A small multi-label image tagger, trained from scratch.
Model: layers 10, width 192.
Training: 6000 steps, batches of 128.
Rows from block 6 of a small multi-label image tagger, named by matrix and row number. Rows with one number belong to one neuron. Each number is 500 + 40 x the weight over its row's rms, rounded and kept within 0 to 999. All counts start at 0. Numbers have three digits each.
After each neuron's rows are labels from the 100 images, of 14976, where the neuron reaches its highest value: "strongest on" is what is common among them. Only what is clearly more common there than usual is listed. The data: regions of photos with short descriptions (Visual Genome).
# fc1: MLP up (model.blocks.6.mlp.fc1.weight, 768x192), inputs 96-191
# fc2: MLP down (model.blocks.6.mlp.fc2.weight, 192x768, transposed), outputs 96-191

fc1.380:473494479472430574472458536444522575484552452442540490506553401456474506553487439524541471541516501524447532494502592491501507499448476514538553497462450517547458484530477542560481528535520497564562453523458499453511501456459540446494512578460472455539463512523478545561550478482493424477
fc2.380:467480441432517501540493501515447476528509513488484527496449454525453479489437500474534493492587459477477469546507677490500533462488547516584482495481495491496504515507552486552466527511514569492529475506524474458471554412494525550547579513423507451523419562474503573474508498537540454462
strongest on: text has "sky"; text has "blue"; text has "white"

fc1.757:483480438527536561506469518517518556591544444457508467452462533554478458441517481483483502504476535542514506575522550479627521466458512450585483449491496523486507444495466593470487521494468484579496490482540538538463542436496478470547487537440474522418567491532479487476427554555529501479
fc2.757:447486499505468458443471487468434471448519552453428562506505518472498539445486529458496519480575588523539516495489513461455539516511445521493545524507528490520522455506513508525567477525488535490538496525413434420483473577542544497500541456487483416470440446508554524511465491530521464580
strongest on: text has "red"

fc1.530:476460439548557497479449507491476471529573518469521479484477509530471531534479528500448537466467578519469510489486507499559489458425496551500566531452505525512438420488511574499477530547521481536514528439464556451499483398483494534515503462497479436410516555543542482514448525499478432446
fc2.530:495548416491495544536474500477492508525482503431485538547463494451503494521508440474568496568531460565536449524508579514570477515497513427483487474536533475472411493487484520492525481523481486433513461492473508532479540533536505542507475494543514524425448525442431473558508571494467510533
strongest on: text has "red"

fc1.25:438477510493479500493535558514444516514407482561591476496559521528453537486531520434511496585497488522579490566470485529479469479545468483570469482460471415543514544536543510519441541501488480513527515524499450476555460519487426452468478563492444525464532493506506457478458519492538486527
fc2.25:482543497477501513566466480516525522475459475550521511444527548515535581444529517449492534512493484464575519455458608493503466503549442555629555500505494425458522494453516449451477466512435479546499572521550394485494469552542495575461431526494452520525525467509517490540427464488510450515
strongest on: text has "train"

fc1.669:471464523461442460521528526542508547524465413463506480470510485562410472451492516462476425495530460591504545537458585553548565446504543516566512523486495439509562526553527565542477514456515528574503436488423509480515535473497506516551546502454469506498497460456457469493436524551487501499
fc2.669:485471512534549481484482479530472548507504525442492492472426507538510520528499502476504497522464480507442501541538814488514548466472477524523555483519495493406539505491524501531470448529531501526444457477497476515466460453554458533489546460505474519471485546492506558483490544535484520449
strongest on: text has "red"

fc1.766:498553431497481537528497517452550530505487562485510400602477537477479544420508391482449509512515494511512451533507573550556541471478555420475487497498471485406485552493445567458462520465529550547520496426486546551495557492456528514472449480504533477417501521514472464557456519491466521492
fc2.766:481557505481530512506486410455448541510522484464499481479525530532506534422516519470536513417470557502461520477484649468500505519447466496523566459525465538553494469505525534504544463531491546487519494524476420489489476504590483530503504446433439469462522380519497543477469425553565522536
strongest on: text has "sign"

fc1.414:447487506460450550536485534483491539467515486522520501455557428452461462507431440508522464520507496512457486473585569483531433448444493427517546502453490556552529495537471463491429563487504485594535484485552569485459537455506447433580523532464495471500556548501521503582509479454540456502
fc2.414:483514475432548509529482496477403460493398545567531505476457514498525477497443522539584509498538465477511439513506573514539465478530545575603431522457516477506513542486524489542521564487475512486509518507520492534475511522520535532512490566430534462518464549452519505514481506540489479466
strongest on: text has "sky"

fc1.528:453485530500546474491570539500456525553423445498536493425520531525464576522498513435506520549484454476524488537511544440456517429466486486537503572488432479514521496577460559456482527524434442564486496542480501473493503534493418449531593533471473512504463494520527546472513474502534364482
fc2.528:613488482519533453428443448511478540498547491508479491477461600498443579472521545550470528489538529549509458478502613500500509560556478529459578450519484506517487448446500476444538423466485510511484530566461498506496400502616488552512480444537505530467541449456553485533527466573456540510
strongest on: text has "yellow"

fc1.271:479440436490461506491532556493477556416437433492446557506525515524420487504502544524511490460501534500481540535547512513463563481537571458468498467510511465510490566552447495473408511457458503523505451500416540532528526467548470512549494503479497571430457428438526501497512457440488512456
fc2.271:480519544460456493494521478544519459462494524452512472516411493521493521442503500573454521510518517491491488569507591585478587472424517539522443462501532506477498493513500477595460523498506543518516472570487437517488548502543506543457515532483452533465484503567525543431486468476462538485
strongest on: text has "red"

fc1.531:462485513461468498501564539501428515552417428582578510466517532557415534511498511418552482586480451500598523565525541468447497451498460496546524562473463463567472524577498534493477518490459441549467547485540456440558464497472448485536551538427505512534452479473488477508469476571526399454
fc2.531:572522481486506514460466455510480539493539447567518473473477605524458581467538512528473511512546516549546465498488612516495480514559475523509590425467469487523507511457510507439509464439452497527489518566469466537481424492622466554515420465482479514478568441477532481550492460568481496514
strongest on: text has "yellow"

fc1.387:466449495421516491446513444483544455555488477468478448484500517597548502490405461437480439483503423539528429522476552479513502528437495557543581448510474500490532550470524483496512541483420555478443482453493487564473473598526522468459520484424536492499563447530542524508454472501520465507
fc2.387:460557506532506481436516497486468487479496557549482465543508503488529534476483481590495491502529537493481477516468647494518552557568512464454474532449499489582450486512536493489545530509419463544543515544501580539502473537532473485423463514477525481526545478471515439498537462437495468553
strongest on: text has "wearing"

fc1.268:513495537515503531506483585491517535518534511489437421515515494453528516526443458509520545483501491565461509468542546481432474520469517471449396550553390472461528479493535546530456546512555505584519537429493562468533536544516494426448545469480442463537508494484484561566525481443587498499
fc2.268:489477535516507545489529464515426471509540540560539467465596533462466531513548479521491512549440499553540483531497603559506451512476516498543542552455522487540505525502405520464510450544418448489470503497488530496399476447483512535512488580520474541499490531473479476535441443496470504465
strongest on: text has "man"

fc1.114:469472501531427547510488601486513531507544457532564508447526411479464482436502456476509486474472526507459496531576575425495503432452496434518559533408441555516493567481477484568464540547541547569561507493546521510505450433512454451527452562475505516485494544523544473505554519504516485473
fc2.114:521570417496515490536501512448397500525491556519544462436487484488446499464521476477564499449458527469465474524534550505553455516498524544486530558463522496580441518487487549497527470462533522443445582496464521487470474466480490518591484525493498502529515515469553559450493460535525536502
strongest on: text has "sky"

fc1.130:380507506477480488544451502560580470460524487506517498544483451464487491484420503475500469552489507528514496531503559495562488437504504452478414515484470467573590479515480520545479551482535489578462481524449594531488541475475504535509530475530455453503515499583503521509586489514515529473
fc2.130:522514533540513519535505546533515508500422523534500568524499522515568504513510493533546457421485463510504444507477572493571444519516476614485388471482483461445447496496490482523591525505530520499482552439586417532450464517549502505400500511525499464491597518493480489492484594521441572506
strongest on: text has "man"

fc1.504:472520426485522553488444469540544517506538490492505468446477495455443492504473449468471475534430564473477534526549572500498479534460466465519483466446489565506541524464449471556380511500462435593527549450473583533472588493529469474487482554548457506547577516503444469601557503521431493452
fc2.504:471490437533521536481443518465454466508489487525537524461468513491503475512466467527565498450497479468459535535555638424443418451483493534557572457491452416466504538499478488553500501576541543522452529513550480496410426535493516518489504521517537568521558541522500505533407561534484510518
strongest on: text has "grass"

fc1.437:512541437524453559461507479514553530541509528581536466521546521498404511484469454516433504504459530540557522587479547486504476501556514374526420480461425509499490547446483544478480469514550491615549470439465502493491506507458517533532503486483499482494520517535518501479424538463495535487
fc2.437:476542476461561515558495454467420512529545458485508464457529514508511516441480503441489523512441527496509546459391505450443553491454442479573589484524484514554479454537496561462544507553461517444505494513483430465477521541540519516523503463441425478522509428458445501511478441521564427552
strongest on: text has "red"

fc1.358:421520455448466515529462488524534519499490501474489476467564527477526524545374505513557459517466480515508551553559586461458532504503544489548470510446435555496507547489567459526423508457453454607543499464439525536507555446484514469562533542522504495568542556541513470533578526461540457468
fc2.358:441483453477540527564423468455490444473510539499494551493470496463506471544439487539569456497528490435466526535595672507469465499516546532568569482438464466465531529449480469573477492564479510528391515472522489532427543543519550530497538528498534480508501512538478530573439531538452482471
strongest on: text has "grass"

fc1.651:487502511473498491474484521467532549579469519455535414499525578503486497408545458509525532469487459510464446556498577551581463428499584489500488490478453517418517468455546549489466495509499478594495484448492481463467467397487418492575456505531464542444552542534492443455476592526457522410
fc2.651:453562446507455478443483490482503561521468562439454528510489568500489528380512503509504546472516575544560453495548583518553522551478497507463549466494502491432410493510512492453481443489494540465539477482445478488529488504533490493506466487518477453442482429501557474499417479453522493535
strongest on: text has "sign"; text has "red"

fc1.594:430491507490499558471550517497469474492452522532458458577514512498457490495447533501480473510504487568562438521514570539524448490489490500535458508471513451500526496504513499549529552506504453526432491477504569461492502462512475513534540575427465507556562440508480472547575473593464565447
fc2.594:495478553508559485586472506481510530448546485561490545490499532536528513575503502609531501505471479506512485491446592519488495506520492504506479466439463507485528507482498473502574535469494511471451537471553465584483508571506498473416530452505454456485587533508452566498504486487459511523
strongest on: text has "tennis"

fc1.56:450465477470528590481496537485520527512513508528468446539533521515453538457493494507463492566472503530506538581509520539421466492554483461513431472472429511481594532498482473496492542455558491594474485461518525441410446464492475478466509445517453531450495512473445441532483561508494554507
fc2.56:467550516424583507553505432476429524500502497555439495449420543534525531475484556449506545499443478472477540466481668486454500478487465518618615511515487524498513476461530485514537499502461539519474452504526454484487464556558508513538517451470450490528485467490494480538456483575505471511
strongest on: text has "red"

fc1.444:522466524469535498424586509587505478512584479498494424477508458516476483490525525475529485536488446479462491561506519429509542522461565555549530507468511517425578557521516544496519515508501499511512491518515471549496505532539434471456622513487459479456487518472511533474530505526514498523
fc2.444:433522533564486455490468479499435462455527568514491481472483500465590512508461502572510490504507534475525444431501589492536505514519498492481442521445505501545455513445475463517543478559456487456486535492533513575472453600506498489416465521487482517523596482550515475522480488485444484489
strongest on: text has "man"

fc1.155:491508498493469536507487499477544541518558452485494474526540526559505557498456394509489501510440533497469569477517594535519491472489470432527432474515429482433533529527575548533498514470517451549525540509514550565455474482515543436503475474559432496557580509523533488552499544500467553434
fc2.155:438478476491434483508468466490472466503527535447478529520480445476437523530395514458491511524519484528492517530514647463463527493510508459508523493495409502460518499492444528550485466598499465508544530478462487524473498499454505515488544508482503484496553547530507535596470481533555479444
strongest on: text has "tennis"

fc1.297:448531483451447528472486511518576531519571528516511422484528476506510510471468473439447514493532525514524556475490526477477518461491482457471447524477425514455604499496521552518434518459534438621490442407456514553501511499514500425489519510520434488547559534537487521561536530484514548405
fc2.297:430473478480466496447423463520500452503487499499515549527478497467460502508397491551507503481564471500501531561571624480434450489519486540526538477478431478461518524479478465565504498583525464525470511512507525503432490541518546552500470476502595510502551504556495512625469529555468521483
strongest on: text has "grass"

fc1.109:495509546439429540484511548532543454430542454560486429529568495517482494479484449500454506552463513547483480462480577525450502506527494454459445461472405558543568522479563536543424476458507482626466484464496562521503468521539502505487461511543481540511568488553531485529581497485474530491
fc2.109:465507482482509530560453489468501468522459508473528497579491503484434488466494468494468528508519470527493518565544736486502464503514464520510487505499441478458493490492446479482509486545533530517438490458513473477438449510503523501475469496489561465473546554510501474559484510545536489484
strongest on: text has "grass"; text has "green"

fc1.462:495473502507465515530499533588517498465526491417526512506574407497556487557411566441527436514570508451531538532547549412478489513449484583529553557551532454490532516583510448538456523585509494535506460540442469528506495484560504522421553517519507453487431514495462494557471488495559465523
fc2.462:494522535528473499519496463453493535589505494475453494482461551530520501515519517489518515487363480474472569510451524567533509438463528391497486460501466550513467508500544559477506474438549451503471519493495520455524536529413528441586523519497508539474506490486519458469510592483469569528
strongest on: text has "black"

fc1.556:529500420473524523491499513538555556524563468517522460464467563521464489492529515501502542506489550567478488547504505519617553479489581485522531493447510498478506483515460557520444448506477450588523470492465545497471503465493422476501515547466469474467614494472444502506450555558487494428
fc2.556:464493496511463486442467509477467503452532540454425597478494521468496515472504536471472510481575572533565487512461510469445538522526444520500536489499523459509540449491496494501543460524480491495514503519424423409456472556505552507524551482503499420475466450497561538501471519528501455587
strongest on: text has "red"

fc1.295:450541516451514552555491484492526485495500472547506430497553460508412496499438501497474491578471491537525529513466512560470528443548526422493484531458380522483595520457563573533480535453488467572474467490444529479514458451504478453537487485477456529533583491579570531488527510469522548507
fc2.295:458488469445486507510502495491472512536475543443459487522483519479445524468457539443523518516538438546483497546527682440519529487491482510503499557510432541462530492509423489488482447539468458539505443478459502512494490496515463512553511515471559517440451506499488503567510455537555471459
strongest on: text has "grass"