From a checkpoint of a small multi-label image tagger: batches of 128, 3.8 epochs.
Rows from block 6 of a small multi-label image tagger, named by matrix and row number. Rows with one number belong to one neuron. Each number is 128 + 24 x the weight over its row's rms, rounded and kept within 0 to 255. All counts start at 0. Numbers have three digits each.
After each neuron's rows are labels from the 100 images, of 14976, where the neuron reaches its highest value: "strongest on" is what is common among them. Only what is clearly more common there than usual is listed. The data: regions of photos with short descriptions (Visual Genome).
# fc1: MLP up (model.blocks.6.mlp.fc1.weight, 768x192), inputs 0-95
# fc2: MLP down (model.blocks.6.mlp.fc2.weight, 192x768, transposed), outputs 0-95

fc1.462:139147129142106149083141130151121104167130131146090128141142108122114154110098135119101166153133120149163147135131134132121127130120133127116106092155148138132106116093121133145118145095157121120091131144127086110103118122123125096142143164172141152170083084128121105106095073169142149151
fc2.462:139086155098163105134160124078167148125109108155134130085100162164107090163160118137113153130154108133121139163090137127137110118175141127152114113126109113125130141091129110121126140175143119144156112094122154095129092125171122181123146136083113109113138149096143126119105179076144136120
strongest on: text has "black"

fc1.766:121145132149124132116162172155159170105161103098124098141139138167136125128149144167135116120111143117136136122109159102085105133100119081142133124105115112131164139144086041132123102123151166139156142115148124155138139114124154126089135111114105102145148126127135106074128133136102139130
fc2.766:151114081145149120148115113107143121120112135118131098173116141148115135134125106154181098099138087099074138171122125121110145140111123115122104139084167099097148097151140109127169126114128125135161104111135134093144145140156117172101142141149160104158158155149124135131154117099164162125
strongest on: text has "sign"

fc1.114:149164146110173102102121183154136165102124116163123136138108142132124146113137139123125100114100108111155142111124113095107104172115141159127153113149188102115175108170128132146095145125142155114090129142154124098097104119082136130086135096105113153130113127141127147129146143142103108099
fc2.114:106094136129122115157130106123165137131132147119141089115133120124127104156172071108087129108149089110078133133150116139139118111124061132146121123100138100118146095153111182130134147149108169151178128116105111108127118164115122171082104076152132121140136149140140175113184141161086147131
strongest on: text has "sky"

fc1.387:161140125128145189137135103163158087137155096167134112121129102158114097100139128138135107162112144092135101158121121111101149134088084144128101142089144118115132132140088104102138130148135149109140139102109098170149153134138106159142141118181104126152142084130168116113115127152102149140
fc2.387:072108140128127148112193097116141116101126128137128173151128122101164096148084143109097149095130139130094143159110119165084144158122116172144103113119131133093139149173119161126119104108107137121162165129132146111193108132149112143101156123132120101119130108101096118111130129075078121118
strongest on: text has "wearing"

fc1.268:124101096115157100125094099132114114079158150152136121156138141125169164150107126153107137102115116116122122122095089138074114137124145151110114168102126126157188174134122105126149122116105083133148161129138158126149118165139089088099133101145117133120162101131147100123124135101118107138
fc2.268:104109113117140111102126093130178123093116087131140124116116133114148095110136118128143154128146125112113151126146155092116129093158135118110123167144128172116125117123107187141146204095141159164121146083133121095123139104106143080136128104089170149182141152094114166145133103146120111093
strongest on: text has "man"

fc1.568:159163178097096121132101129141086110121101157121125112117112111133148142128117156133113120181113124100109112094109137149128080150106138098096144172104107193133131109116132108094130163108163087103102126155136136111145153148120127131105156139151155135147099133133118151106070133091117086100
fc2.568:115120189136107144122152108127099121097156134099133100126141192123152148086130097112100123116159117104135120110114136120114113085109120098084147170151117121131132140130136163114148130114103158141136113140123089092124108137079124157131134137150101136135128144149114170127099109140134115132
strongest on: text has "man"

fc1.528:134154139127170107103141129103089161157142121135151108102128134137159165152146105156121131141122086108124160168123098136125102163102147149085163104114133147122157136141152123100134096134134104131117113105109151124122115150182110067114132117106124158155118175081123161145154130152144150103
fc2.528:112070128158139102156128090133127131111108152119148125147133131111129091085072148111127124115118139109105136181115150137129157103128125158170124199123105171130115126146107152117138116131120129138135106122115121145127130121093145106133125095132156118096135121105092155112143132123126134145
strongest on: text has "yellow"

fc1.504:115135139123132092111113131145105128108123150140118109144132103169142128144111113119126096139128134075161116098106111139104157145114152115111119153097125132135125138092096103155119152092167110127131101175104157109141119129112125126092130169160136152127160126113157091098119098099089095099
fc2.504:106091126091171108137094120137140148073141114146120108104140139139146160139155098067082134133151142121092137110143132069125159110123117131141133162111099138129166130143125121142141134123096169141119168102131151114120113098090138129145162098129137139144136125120149141156150107156104088112
strongest on: text has "grass"

fc1.130:161155157084091110095091105158123137084121098132115135135147091137161181136103112143107087181119119116123107133088156097102112141115109124066122154135110167110112126106111081130130147124144109089118158168129140136138147163140117105120150152126124123140123115124114137100065121101138107109
fc2.130:107154152129104142118162112125125103104138130086106096157137163117163139103127099123100115100157119103120115123110141130092118091114125124119148163158113134107143148147124154124158110118141166174115129150137086074149121133102141113130142130150135094108115097155106164092087102114146125115
strongest on: text has "man"

fc1.531:168154144139149113123125135109099135145117130149159128107092130129127164153141096110128141113145121112111164139117116111144102143119120133069154106149136140120163121132146101094149086136138132085119127105120126126102110113157130117114133073135101122141133148081128149171149109121113140110
fc2.531:114084116170152089146123097122098132100087117155137121163148130120120121093079149109134105117117125118116113150117147122125147124134143165150129203118100176111097126145125125097100104132143121104124121135135125135138137103112137101171156098110175133098140131093101158132142145110136152139
strongest on: text has "yellow"

fc1.78:124099155132108104104107147163179122103150074134142120137095109178140134160099152167123122161127143103111121139088150086114084146128184136131158144116116127135158138146114046115089130141161157111135137092146138185127157146094155099121129118138137121129161148087142125127146149082114109117
fc2.78:123168108158114142121132142127130125137114152143154136153133140105142131149074166126139099099135135119108169182130089128115133119084156139125109098109170110148130102140078095116162103114157130143097108158123124120071147140157105123129155123129150084143144124189115105106154147138171171146
strongest on: text has "red"

fc1.414:128141175063123131122089150132091141141126156138125104142132116164152161146128114153104125155156157092132129072112094128114116162140113143134160124133163157139161110112158126130119174118135135116137116154140145121156151184080096137098137109140095169138123152096144144112123125120112094111
fc2.414:130130170140126146115131084145158115084155113108085072101132157155136146134161109120120141189168123090092138082122140110129147113095093102083143124126118128133134119150144168122145136096131170123141108077107104087112130116099155150115142098164104165127103151110143144130142108154063135118
strongest on: text has "sky"

fc1.25:130124131106152116076122151152107162097144090193158133116103139134145167169100155164132113128085083120127142141125170123104118156131124139103150105144106146112143135125132081078093129130123098095104161104125136138073114091161132086155151106139141132141100150096145116128156128144178133157
fc2.25:132125130099162103159097095151091135107075177158163110127139164119126084119119123132138097147135122135136138113153143107162160113141137130115106178124135165118131102127142128113094130107110161094106103143131107093146122088103129117146161114095146151136144105097109131114153137143142167141
strongest on: text has "train"

fc1.382:123133079138126181130116092128112119121108117127094102141131121110125124161142083147140108126116117117086149151084132101122143125079095168114143127115131108135124098128122119085122110146151165139140137109101094140133184135147132099159159115178152136166123142126123112159137107165127141169
fc2.382:078093105110157118133146155106171096118124119183145127121123143139131150175093126069130121099144157137107106154136136115135108079166140122131133119093107108154124127133102169122108098141129116106145130139132141062141110118116104135099124146091137120117166137089118116160156162101122130111
strongest on: text has "man"

fc1.754:098118073138134161107121160126134142104131078121116114136115111109077164134140140154109110130096130084095144120110155121092113141090177119138145100121103135145116168109102152083128150129155141111111118110078132150108156136174127076138151121168144130125140113104149090118164150130114162152
fc2.754:136134131099099103151134130160137141121134145110119114122124150106139143089105155150104157158179129092166138115143158109111100081127127132103135168170121145087093107134175139144090130133097125138132139131118108102116128126105149142117134140132107106112070125121138160098159123116122114142
strongest on: text has "red"

fc1.297:141151149112114154102119122164131117111123149167145119139124114166147154149128108134108079123138157059110122103090093124118095096116162080134142157078100147121124125084092132130137117131178153116099147173129166122110134130113135112141146159126134125172129126142160103122110131134116111126
fc2.297:090115086118169125135115102145131131074117137139070098132160097151152179151132132071108125136170169121127134100135140107118117127123152140134146139110098127106117150130117110128152149121162159136094172124123178104132102131093143112117153124141122163136127101172132112115115104131095096113
strongest on: text has "grass"

fc1.109:118152150091142117152078138141109158087127107140149153100103101117144131167096153153106102139117120114153140118101096155092128135133129115120102172117149135120112096104087107117092132100155124134084140170158149126164129155117122149142164142118106141156107133096148145152098152128178125115
fc2.109:146155049163105120125125110144163130109113111109101122169156094143109166154107106105121140135137173106131126080103123111131076134088137161115168127147123134146149175133125145122135087122173144129101183142123134155113123104121161073126165098164132148119110137142133124121153137135136102121
strongest on: text has "grass"; text has "green"

fc1.611:111092077137108144106084107139103098143145114111086106165119104150073122174151102124118111120094099118118134140117112152101133133099126139137156182129150135106103135104118138145098085120114122116146149133099103134133162155130154117169157122186124148111107097119130132167099106165120151130
fc2.611:075115126146087117097143117099135146111144127124151115115142133068114128141111126062085153091149121127091124146146138130131126083108109127136129150111133157114110139163127174172113099103109109169143137123078130096140150124178122138108164095141155125110165157118108173104158133109105139113
strongest on: text has "man"

fc1.374:116149152109126159097089144162144095147161105116106143093154120129073157109138133140148170128112135110130106134105119140092164159121094107100128098101132128171135125116142138128138140131135116149141107095142133124126146152109147135141168138137138102136094082108133137132080077108125116154
fc2.374:138136119137161125150076105096087145095097162123191179151142114137099145099144133123137087104128112161142077086164113162136151134086167144094127131135118092154069141127086105166120120135155100135109106151132133158143110121140138097150156160176108107134127117152158104156090107131166117141
strongest on: text has "white"

fc1.651:132105132124178135133149119098142120164139076126181080139133130158091138124130109139133088128096126084128129160109137113124108135121129110146151143104138152111136188127136086118153129129139130118143097101117128129118151140151164131112164145122169139130145143132152110110132134097128124138
fc2.651:137128110131160115125113144107098161143155162113170118145121154149134145123113158177164112118148122145116147155130113110083170175100144126174125112094142124122087126096081096152164130095124103155118106109122125130136138153146141110095166158115141111123152133181116130057147125126129177136
strongest on: text has "sign"; text has "red"

fc1.713:155095114124133188100101116155068083125184135132118077168135140130108144145180118156145101121134097095117126144101099154119135119106100145147135143079163114119151159143122138139113099144125159139108138090126084125128155158112126147177158106169086120151139090143140114171107124134139135149
fc2.713:093133147101112082095128133093116141128128134131159140071129117140139160144121123112146132084129118121142145178172124115093138121135127149121110122113104177125098116133090157174129103111108111157139088136087144123123143164158115100093139112124162134126157177131072159131123127133135144115
strongest on: text has "man"